{
  "dataset": "telescope images of galaxies (Galaxy Zoo DECaLS)",
  "arch": "swin",
  "layer_scale_init": 0.1,
  "epochs": 48.7,
  "warmup_steps": 160
}
Rows from block 4 of a small image classifier, named by matrix and row number. Rows with one number belong to one neuron. Each number is 50 + 10 x the weight over its row's rms, rounded and kept within 0 to 99. All counts start at 0.
Before each neuron's rows are labels from the 100 images, of 14848, where the neuron reaches its largest size: "top examples" is what is common among them. Only what is clearly more common there than usual is listed. The data: telescope images of galaxies (Galaxy Zoo DECaLS).
# gate: MLP gate (model.blocks.4.mlp.gate.weight, 336x128), inputs 0-63
# fc1: MLP up (model.blocks.4.mlp.fc1.weight, 336x128), inputs 0-63
# fc2: MLP down (model.blocks.4.mlp.fc2.weight, 128x336, transposed), outputs 0-63

top examples: edge-on disk: no; bulge size: moderate
gate.306:27 57 55 50 72 42 56 63 53 43 55 47 41 40 66 61 35 50 40 52 42 50 40 32 62 52 43 43 49 55 48 51 53 64 69 51 46 74 18 61 49 46 58 42 69 58 50 55 55 48 46 57 54 55 46 55 51 31 39 36 52 69 34 48
fc1.306:44 62 48 33 42 56 53 46 65 54 44 53 44 53 50 39 52 47 51 37 52 83 31 34 66 59 50 53 57 58 59 54 43 60 54 39 49 53 65 37 34 44 59 46 64 36 48 32 35 63 38 21 45 57 50 55 44 48 58 58 51 58 56 48
fc2.306:42 57 58 63 61 54 49 46 32 66 32 63 46 46 58 56 55 48 61 68 44 66 64 65 52 57 46 54 58 58 51 47 28 31 45 49 50 39 47 53 49 51 34 52 44 49 46 40 48 49 59 64 44 54 48 63 48 29 47 52 32 67 56 53

top examples: bulge size: moderate
gate.233:32 57 60 65 55 68 41 54 40 63 52 42 52 27 60 63 52 38 43 59 60 55 55 75 36 37 50 50 58 45 43 67 36 49 35 50 61 57 37 49 63 35 43 37 49 60 58 33 52 52 62 46 46 50 58 42 49 52 41 42 35 40 53 55
fc1.233:60 45 41 53 36 60 65 48 28 50 60 41 55 58 46 57 53 48 58 59 55 39 41 49 43 66 31 24 40 46 59 54 56 54 45 45 48 35 66 43 55 42 67 73 37 49 57 41 54 40 57 59 64 59 63 54 53 51 71 69 51 55 42 46
fc2.233:53 44 39 52 34 39 39 60 63 57 36 41 46 44 53 66 61 50 59 42 51 63 54 57 50 56 53 50 60 55 41 54 37 43 48 58 50 47 48 35 55 39 51 56 64 51 41 30 52 53 54 48 78 55 41 24 46 36 54 34 64 35 68 53

top examples: spiral arms: yes
gate.144:54 53 40 50 62 61 49 60 64 49 49 54 40 45 51 41 51 46 57 47 50 48 63 45 51 48 65 53 41 49 51 59 42 53 51 54 58 53 62 30 45 52 69 55 34 33 65 42 62 62 64 55 43 52 37 41 74 61 47 33 48 56 60 54
fc1.144:53 32 54 39 42 52 42 61 59 60 62 54 59 50 46 38 58 59 41 46 65 30 48 44 44 44 52 54 49 40 39 61 39 39 59 48 52 61 58 50 48 51 38 66 52 37 60 56 77 59 51 59 54 62 40 57 66 60 55 60 38 54 43 45
fc2.144:50 51 43 18 58 35 45 55 59 33 66 48 56 34 51 47 45 49 64 51 52 44 43 50 49 53 56 32 59 51 47 45 69 52 60 55 43 30 44 58 54 50 62 42 72 63 53 43 57 49 52 31 71 56 61 72 48 63 51 36 57 39 60 44

top examples: bulge size: small
gate.298:47 39 42 55 54 63 66 45 57 36 46 61 53 68 46 39 50 52 40 64 52 59 70 46 42 43 35 37 56 51 30 61 52 45 50 47 58 57 68 46 42 65 45 52 45 53 56 67 59 58 52 47 45 52 61 64 58 50 52 47 42 45 47 44
fc1.298:61 51 64 54 41 74 33 66 46 59 44 36 47 35 47 55 35 44 53 44 40 44 32 38 40 56 57 54 35 65 64 52 50 40 51 58 54 46 40 39 46 43 47 57 57 45 35 34 42 38 40 71 57 57 46 41 62 47 56 61 54 48 46 47
fc2.298:52 48 36 52 59 56 36 49 63 38 56 53 58 54 29 59 43 24 53 47 48 46 46 57 68 54 55 49 41 54 51 51 38 46 45 52 66 40 47 49 59 42 37 55 48 51 48 38 57 55 43 42 38 38 28 32 41 53 47 63 45 40 54 75

top examples: spiral arms: yes; bulge size: small; spiral winding: tight
gate.62:38 38 51 39 63 53 63 52 50 37 54 58 46 44 50 45 43 48 53 60 54 69 53 53 46 49 38 50 33 54 55 37 64 46 60 58 62 65 70 59 43 43 60 52 43 42 62 46 63 48 59 51 62 52 51 32 47 51 66 37 49 53 44 29
fc1.62:41 53 41 48 47 29 40 42 76 47 51 37 44 44 38 72 37 45 61 56 44 61 50 63 64 58 51 60 49 39 59 50 64 42 51 49 60 41 36 47 37 37 46 49 47 38 64 48 44 52 54 62 49 46 57 63 31 55 71 54 43 44 56 39
fc2.62:74 60 55 62 49 39 79 39 38 53 51 54 59 48 66 43 40 44 33 64 35 50 43 46 56 52 57 64 43 56 57 60 60 51 43 58 60 50 61 41 50 48 52 55 50 57 59 35 55 60 56 52 80 49 55 54 48 45 41 44 48 73 67 39

top examples: roundness: round
gate.252:42 40 46 49 44 50 26 39 47 35 53 35 58 46 70 53 40 49 56 69 40 43 53 41 35 35 64 43 54 51 49 31 63 51 54 49 35 57 60 52 41 61 49 59 59 59 31 49 68 52 41 53 48 49 54 55 67 44 61 57 60 48 45 50
fc1.252:51 50 45 58 49 57 50 51 40 49 40 51 69 43 55 71 34 43 49 74 50 46 64 37 39 39 68 43 62 43 57 40 58 50 59 52 35 53 38 59 52 65 52 47 39 48 33 51 41 60 61 64 47 41 37 45 54 54 71 54 58 39 54 39
fc2.252:48 54 53 56 34 63 58 53 39 65 22 40 32 37 50 52 79 38 43 25 53 40 49 44 45 60 45 63 31 64 51 43 68 39 56 42 47 50 42 55 57 48 45 56 59 56 49 61 53 59 53 47 46 45 67 47 45 55 44 73 49 46 53 41

top examples: edge-on disk: no; spiral arms: yes; bulge size: small
gate.185:58 25 44 43 54 58 39 55 72 58 57 55 42 51 44 54 37 49 36 40 51 40 42 52 59 54 62 65 50 69 56 54 56 60 47 52 59 63 40 43 51 48 41 51 44 53 74 51 38 51 48 57 54 35 46 56 47 60 67 27 63 54 29 48
fc1.185:57 63 53 41 60 40 45 48 44 62 52 55 37 70 42 30 36 42 45 46 32 31 41 57 57 40 56 29 40 53 47 66 50 43 56 64 48 59 53 62 39 53 46 31 43 45 56 56 54 37 41 52 42 44 19 48 60 40 51 48 38 60 47 57
fc2.185:40 62 34 48 53 53 41 40 50 48 66 57 40 47 43 57 52 57 45 40 48 45 57 54 47 48 44 56 61 45 57 44 58 58 49 40 53 46 40 51 60 26 23 88 45 34 50 34 45 39 32 43 61 46 53 43 36 61 48 63 71 48 63 46

top examples: edge-on disk: no; spiral arms: yes; bulge size: small
gate.174:59 38 54 30 50 43 45 65 40 46 56 50 54 51 31 52 48 52 51 36 46 38 45 51 66 45 57 41 68 44 51 55 52 55 51 64 36 47 60 40 50 48 42 56 40 49 44 66 52 62 40 57 53 56 47 57 51 54 64 35 72 64 61 35
fc1.174:46 44 61 29 46 69 48 44 30 70 43 47 58 46 37 35 56 50 55 39 65 44 44 49 36 50 71 42 52 34 65 46 59 50 50 63 39 51 42 50 62 42 52 54 42 53 37 51 45 53 37 57 38 48 58 57 45 49 62 40 64 36 68 54
fc2.174:46 57 45 67 42 32 41 58 39 51 47 61 50 61 62 45 43 61 62 54 34 51 54 62 60 46 62 58 60 54 39 65 66 42 50 34 66 43 53 42 34 58 52 37 47 38 47 37 48 43 55 49 36 58 46 47 47 58 45 43 58 44 51 60

top examples: shape: featured or disk; edge-on disk: no; spiral arms: yes
gate.12:37 41 57 40 62 43 54 50 27 42 59 64 47 56 49 37 37 61 65 76 55 41 63 41 61 44 55 42 35 56 58 54 51 54 49 45 65 47 41 37 53 45 55 45 55 54 22 54 45 49 43 49 53 59 56 53 30 46 52 57 55 36 63 55
fc1.12:47 45 37 58 64 48 39 56 55 48 42 39 23 64 36 53 64 42 51 59 44 48 66 69 47 47 59 45 54 56 49 54 44 55 47 48 45 36 37 39 61 43 55 46 45 56 60 40 60 36 39 56 41 56 47 37 38 39 35 59 33 35 57 44
fc2.12:50 57 42 48 38 51 66 65 57 61 69 54 51 65 46 63 58 49 49 45 48 66 42 47 50 40 17 37 32 47 31 48 57 57 41 37 49 55 47 48 65 41 47 39 57 35 39 56 49 46 45 68 48 47 45 66 56 69 63 37 45 61 46 25

top examples: spiral arms: yes; bulge size: small; spiral winding: tight
gate.264:55 46 58 37 43 57 35 57 42 76 63 56 33 44 63 62 49 52 65 50 38 54 51 50 63 63 36 36 49 53 50 43 53 42 33 60 58 57 56 45 51 58 48 39 56 73 61 66 65 55 45 63 44 72 30 59 50 57 61 42 42 47 66 48
fc1.264:23 54 42 52 42 42 50 46 47 40 64 44 67 71 49 47 41 60 49 56 61 54 56 50 41 56 55 52 50 43 47 61 56 27 52 53 58 62 38 53 44 31 63 58 43 65 34 47 45 64 38 50 28 36 46 45 45 30 45 69 47 59 51 53
fc2.264:56 75 41 62 45 44 36 68 57 43 47 67 63 49 47 59 45 26 46 62 56 63 43 58 36 54 38 38 49 48 50 58 38 54 48 63 53 50 46 63 57 55 29 44 61 44 48 58 50 33 22 55 42 40 45 45 53 55 53 38 28 50 30 31

top examples: roundness: round
gate.310:39 56 54 58 49 63 12 44 34 30 34 32 60 35 55 51 56 55 33 59 24 42 59 53 57 47 50 53 46 62 66 60 55 52 50 48 49 55 51 48 38 43 43 50 46 51 41 43 42 67 46 61 51 50 55 53 38 43 64 63 54 47 44 47
fc1.310:52 64 48 56 61 44 49 57 53 58 50 67 55 36 57 48 46 56 54 46 45 55 52 42 40 64 58 55 43 40 60 37 56 53 52 45 43 40 52 56 69 45 39 44 37 59 54 38 60 55 50 61 55 57 50 50 55 70 51 28 58 51 56 50
fc2.310:52 76 56 51 46 45 34 59 52 52 48 63 60 56 49 47 65 33 41 40 59 33 55 52 70 47 20 60 61 53 47 26 55 64 39 58 37 46 50 51 49 39 38 45 26 66 37 72 46 45 42 49 47 64 53 49 47 48 63 57 56 27 47 64

top examples: roundness: in between
gate.284:40 67 67 49 52 51 55 51 63 55 63 41 53 56 42 55 70 32 53 61 46 60 59 63 48 38 38 44 44 40 56 32 53 33 56 40 44 54 35 49 49 65 39 42 62 39 49 44 32 54 52 49 49 60 54 41 57 42 74 63 46 49 63 47
fc1.284:73 60 61 42 53 55 62 33 36 48 54 48 40 54 43 55 51 38 48 57 45 56 59 42 49 43 41 58 44 50 34 45 64 32 43 63 48 42 33 47 64 68 32 48 60 52 65 33 55 47 72 57 35 27 59 57 61 45 51 71 41 49 53 41
fc2.284:55 52 47 62 36 33 58 51 42 62 21 55 51 58 54 35 37 59 63 59 52 32 27 45 52 52 50 54 45 64 53 45 53 45 42 39 47 50 50 45 51 48 48 81 50 49 47 49 50 49 50 54 47 47 45 78 55 43 45 59 58 22 60 55

top examples: spiral arms: yes
gate.239:52 47 54 67 41 35 52 54 63 48 48 49 51 34 58 53 60 51 61 44 55 48 45 47 55 57 31 56 44 60 42 65 42 60 47 68 59 61 36 49 46 50 58 59 66 65 58 58 73 49 52 46 51 44 45 50 47 40 35 40 20 66 47 61
fc1.239:48 43 51 48 48 65 38 48 35 45 51 43 57 53 53 48 42 48 65 42 51 44 43 47 30 52 62 43 64 30 55 30 52 56 46 57 26 58 50 38 45 56 52 53 45 47 53 65 60 59 60 61 52 56 61 45 45 59 41 44 61 28 44 65
fc2.239:43 43 53 59 59 47 51 57 49 50 55 55 66 44 48 35 52 62 52 47 43 57 62 37 43 44 38 68 46 59 63 58 49 47 59 46 54 48 54 28 33 58 40 59 40 51 48 27 32 82 41 42 53 59 67 58 50 38 55 74 45 65 53 60

top examples: spiral winding: tight
gate.322:59 64 47 74 50 44 44 56 32 67 41 28 46 33 58 50 50 42 56 44 52 35 47 54 57 36 44 39 45 62 44 52 55 44 54 38 58 33 39 40 52 50 21 62 60 41 65 48 41 30 61 39 50 43 53 45 41 44 41 62 55 50 45 47
fc1.322:63 46 65 55 61 43 58 51 71 51 56 71 57 70 40 35 61 47 64 48 59 47 34 47 54 61 60 48 56 55 44 53 57 57 55 63 57 56 71 45 40 59 51 44 46 47 53 46 48 46 39 29 44 38 52 57 50 43 41 61 45 55 35 63
fc2.322:55 77 47 52 32 36 46 49 40 65 44 54 46 52 42 58 47 29 51 45 51 36 45 80 48 51 60 57 41 47 55 54 48 39 57 42 29 46 43 40 45 53 29 39 62 47 50 43 44 48 52 58 46 50 51 47 33 55 47 62 32 46 43 55

top examples: bar: no
gate.302:45 62 46 55 61 54 49 40 50 54 59 47 53 45 50 47 38 40 50 60 44 41 42 42 49 55 51 70 46 45 59 67 43 59 46 42 38 57 32 35 39 43 59 68 44 50 52 55 28 68 51 52 60 45 45 49 78 55 56 58 55 43 54 48
fc1.302:28 58 31 53 47 52 46 49 41 40 80 41 33 46 35 45 43 49 38 30 53 52 58 57 48 43 59 51 48 38 55 62 45 53 55 32 56 56 50 37 48 47 47 63 54 57 68 50 45 38 57 58 56 46 28 38 67 50 62 48 62 63 31 54
fc2.302:44 38 42 64 46 42 49 51 40 26 44 46 35 48 48 53 41 52 68 64 52 68 76 13 55 56 52 56 47 55 51 55 45 47 65 58 41 76 52 42 41 50 26 56 55 54 55 54 48 55 47 60 49 56 49 60 51 45 46 57 53 53 63 51

top examples: bar: no
gate.320:43 68 59 51 58 43 49 59 85 63 48 60 67 49 54 41 41 59 46 53 44 57 69 70 59 57 48 52 49 66 44 51 47 42 52 45 49 45 34 47 59 39 60 42 51 67 56 38 62 47 44 42 41 45 58 62 33 34 43 50 38 39 46 54
fc1.320:57 50 63 46 59 65 45 61 46 41 57 58 46 49 38 44 51 65 51 43 38 34 56 73 51 47 37 62 38 47 43 44 45 38 52 59 40 43 50 58 63 56 55 50 59 46 31 56 71 49 37 29 50 57 50 38 39 31 39 50 38 33 29 55
fc2.320:54 48 40 48 50 55 58 37 32 56 62 44 52 38 49 54 47 41 49 64 75 63 37 27 61 47 48 50 40 68 72 38 48 60 52 40 59 45 57 45 48 38 60 61 54 51 27 59 65 52 71 50 72 36 45 67 54 58 62 44 53 63 49 47

top examples: shape: featured or disk; spiral arms: yes
gate.95:30 48 72 56 38 52 27 26 44 47 44 61 41 36 61 43 57 42 43 70 54 53 72 69 66 51 65 59 58 50 61 51 45 53 51 59 56 71 53 41 47 39 63 51 45 53 48 50 47 58 55 35 33 61 53 49 52 44 48 58 32 48 54 50
fc1.95:67 54 59 50 71 39 61 63 70 68 68 34 65 50 70 50 51 63 41 51 56 50 50 49 41 45 65 46 45 46 46 41 50 49 47 41 46 49 57 61 47 33 62 45 55 52 45 59 47 57 54 59 36 43 45 40 52 52 35 41 63 59 63 48
fc2.95:52 43 66 39 37 38 35 49 54 51 34 52 56 53 65 50 54 31 65 63 33 53 43 63 56 60 52 61 64 33 54 29 45 54 43 34 47 59 55 47 57 63 57 48 40 42 47 50 49 43 51 59 48 55 60 49 35 49 42 40 58 62 40 57

top examples: bar: no
gate.254:48 55 43 53 52 70 65 53 74 48 53 29 52 52 65 47 62 45 47 78 59 61 49 48 43 54 47 53 61 55 46 49 38 30 62 47 39 33 50 44 44 52 52 58 50 52 38 66 60 42 65 33 38 46 46 47 52 54 38 59 51 60 38 45
fc1.254:45 59 48 54 54 56 44 54 57 36 55 43 56 69 60 42 38 50 57 73 42 66 47 53 55 48 47 43 40 59 46 26 28 42 59 45 38 49 46 53 45 46 55 44 38 65 42 57 44 46 56 38 29 51 46 55 60 56 43 49 52 45 46 47
fc2.254:53 45 46 42 47 58 55 44 54 57 62 41 55 36 53 60 53 57 49 35 39 33 45 30 51 40 47 52 59 52 59 56 42 56 43 59 58 61 61 50 58 53 43 43 54 59 65 25 51 26 51 69 52 36 66 60 41 43 52 42 59 35 44 55

top examples: shape: featured or disk; edge-on disk: no
gate.235:66 42 31 55 46 35 50 58 55 54 48 60 57 36 42 57 75 56 55 53 41 54 66 59 41 67 52 53 60 66 49 52 51 46 53 67 45 51 47 44 55 46 31 56 54 51 56 43 53 50 36 55 60 53 58 48 50 60 36 49 42 47 69 45
fc1.235:58 51 63 52 56 49 35 54 47 64 52 44 51 56 55 49 55 60 49 61 50 48 43 46 62 53 41 38 44 65 43 42 49 67 44 44 43 66 60 64 49 43 57 45 50 61 46 60 42 49 69 48 35 55 78 60 41 60 69 44 50 36 46 62
fc2.235:45 66 49 55 68 67 53 39 29 53 31 73 41 38 56 61 51 68 62 42 50 64 45 41 46 57 44 53 55 41 46 28 56 63 52 48 61 48 47 49 53 49 64 65 46 40 57 62 46 48 43 57 62 37 36 54 46 59 44 60 69 44 62 48

top examples: bulge size: none; spiral arms: no
gate.186:65 48 50 48 20 44 51 45 67 61 48 52 53 52 50 44 59 60 47 55 49 49 73 48 44 50 49 62 62 53 46 45 39 49 63 43 42 53 34 26 61 41 48 50 64 48 48 51 50 41 38 49 67 60 40 52 41 61 25 55 33 43 64 53
fc1.186:58 59 50 39 48 59 51 54 43 46 57 60 42 59 54 48 47 56 57 44 61 48 30 55 65 40 28 50 41 51 42 50 53 61 60 44 47 59 50 57 53 50 40 36 39 75 50 61 54 45 58 45 38 62 62 46 33 39 52 50 54 38 47 46
fc2.186:55 41 48 48 58 67 44 35 39 57 43 56 40 49 44 63 41 69 62 57 40 64 52 48 53 50 41 58 40 37 75 39 51 76 40 66 54 48 41 46 49 28 37 58 43 46 46 50 44 65 34 65 40 49 41 58 43 74 58 54 69 59 53 59

top examples: shape: featured or disk; edge-on disk: no; bulge size: moderate
gate.218:54 42 47 40 55 28 44 47 55 49 51 44 38 29 40 64 36 41 58 33 42 50 43 48 53 61 41 43 53 53 86 45 52 36 36 49 57 62 40 65 65 36 43 45 62 62 56 50 28 75 56 37 60 53 55 52 37 52 48 41 63 57 48 54
fc1.218:54 51 36 71 47 53 50 53 51 50 30 65 44 51 47 52 45 44 42 72 54 55 66 37 59 39 44 48 57 56 47 47 65 50 49 43 57 44 59 36 48 56 45 65 48 43 36 42 46 55 53 74 55 48 32 40 50 66 39 63 45 48 50 59
fc2.218:44 36 41 49 54 57 57 63 72 53 64 48 60 64 36 56 58 69 47 52 47 50 55 50 76 29 40 46 44 38 44 70 64 57 41 52 58 71 46 48 69 52 50 46 47 26 49 50 47 50 48 39 44 36 65 58 56 58 46 61 45 48 28 53

top examples: bulge size: moderate
gate.119:50 51 35 49 51 41 50 58 38 41 44 53 43 56 62 46 48 66 40 31 24 66 64 68 52 47 47 65 52 42 70 51 42 53 60 51 28 47 50 55 67 49 45 41 44 52 43 37 62 53 43 37 45 65 71 45 50 59 41 55 39 54 49 41
fc1.119:54 46 68 62 39 54 60 53 44 54 52 55 50 57 49 39 61 57 30 54 60 51 49 43 58 29 70 35 66 60 51 37 76 45 43 51 48 37 63 56 58 40 54 54 59 60 50 49 52 27 47 38 56 55 39 63 60 60 67 50 64 39 71 61
fc2.119:40 56 53 40 53 48 40 35 46 49 53 46 45 51 50 90 49 56 51 49 76 59 50 59 52 61 35 43 51 50 37 48 49 47 46 57 59 64 50 45 53 46 37 39 43 48 50 65 47 45 43 56 45 47 48 58 32 54 61 45 39 49 50 41

top examples: bulge size: moderate
gate.78:40 48 49 75 62 62 37 49 50 62 53 60 49 56 72 52 57 50 45 65 56 42 54 46 41 59 49 34 77 44 31 60 67 54 33 53 44 66 70 58 65 55 45 31 55 66 63 62 51 48 55 47 45 52 69 52 54 42 41 56 40 57 62 57
fc1.78:41 51 55 47 32 55 66 37 35 49 60 42 44 53 43 28 49 42 48 51 56 49 66 65 59 52 47 58 43 41 77 58 37 31 62 45 47 45 53 63 39 58 46 59 67 39 46 37 64 43 58 53 53 40 43 52 55 58 60 54 55 48 53 38
fc2.78:42 69 58 56 31 35 56 33 51 54 25 36 39 64 53 63 48 51 61 49 49 57 50 36 43 44 52 48 57 50 51 47 47 65 50 42 48 61 53 46 53 39 47 48 51 45 57 42 51 59 47 68 37 52 43 46 54 50 49 54 63 61 70 49

top examples: edge-on disk: yes
gate.99:53 51 68 31 43 48 33 39 35 50 42 55 42 60 50 47 64 53 44 39 44 32 59 48 53 47 36 57 44 61 49 52 45 32 43 43 35 63 53 60 64 65 66 60 49 61 49 40 62 46 51 55 32 60 42 51 56 60 55 42 59 53 61 43
fc1.99:61 52 46 34 60 53 61 42 51 66 61 53 56 42 32 50 28 39 39 45 42 53 57 41 55 36 65 57 70 53 33 42 56 66 47 52 70 43 55 40 42 37 58 48 59 38 41 46 55 51 57 50 72 31 48 48 59 30 45 58 56 50 41 44
fc2.99:36 33 44 31 49 64 50 30 63 58 59 52 51 46 50 49 64 58 59 52 48 54 44 52 68 49 49 64 62 44 56 67 52 42 60 51 43 50 43 64 44 31 56 48 64 64 43 48 56 51 52 50 46 35 48 55 56 63 50 57 46 38 67 36

top examples: roundness: round
gate.5:52 30 65 58 50 47 33 63 48 55 55 45 53 40 67 39 51 44 57 45 57 49 50 53 46 67 50 47 54 36 68 44 43 48 63 38 28 36 61 61 50 53 50 42 52 58 62 46 39 38 48 47 48 48 52 52 63 46 47 59 68 58 54 32
fc1.5:54 44 52 54 48 46 49 55 41 62 38 55 44 51 46 60 37 47 38 39 61 36 33 61 49 53 37 49 59 47 57 66 54 52 64 58 44 45 50 26 19 37 49 62 42 53 45 62 46 77 52 37 43 61 55 57 46 53 47 54 52 30 47 36
fc2.5:49 40 48 55 28 64 46 54 61 42 58 47 69 27 44 52 35 39 40 42 41 48 54 55 53 50 31 63 41 39 39 45 67 36 55 39 52 45 47 55 48 43 46 73 43 40 49 43 48 40 39 50 55 70 49 39 40 40 45 50 59 53 51 46

top examples: roundness: cigar-shaped
gate.329:54 67 53 62 53 49 51 55 66 46 53 61 44 37 53 49 64 32 42 60 61 50 34 52 45 83 42 49 44 60 57 41 46 50 65 32 40 47 52 30 57 65 56 54 42 54 49 15 58 46 54 41 52 35 30 54 41 50 49 37 38 51 29 45
fc1.329:37 49 41 42 44 70 65 40 56 63 57 61 54 46 50 54 42 54 72 27 34 63 47 55 40 37 75 43 46 60 65 53 50 44 62 41 54 79 57 62 59 37 52 57 50 57 46 59 55 52 49 65 31 60 33 50 53 44 60 44 67 59 64 49
fc2.329:40 40 67 52 50 55 57 65 59 61 56 53 70 57 42 64 40 41 58 56 44 44 50 46 55 58 71 58 53 53 49 57 46 59 38 52 40 39 48 38 49 44 59 48 46 56 51 40 42 48 49 36 47 64 56 55 51 53 23 62 40 43 53 58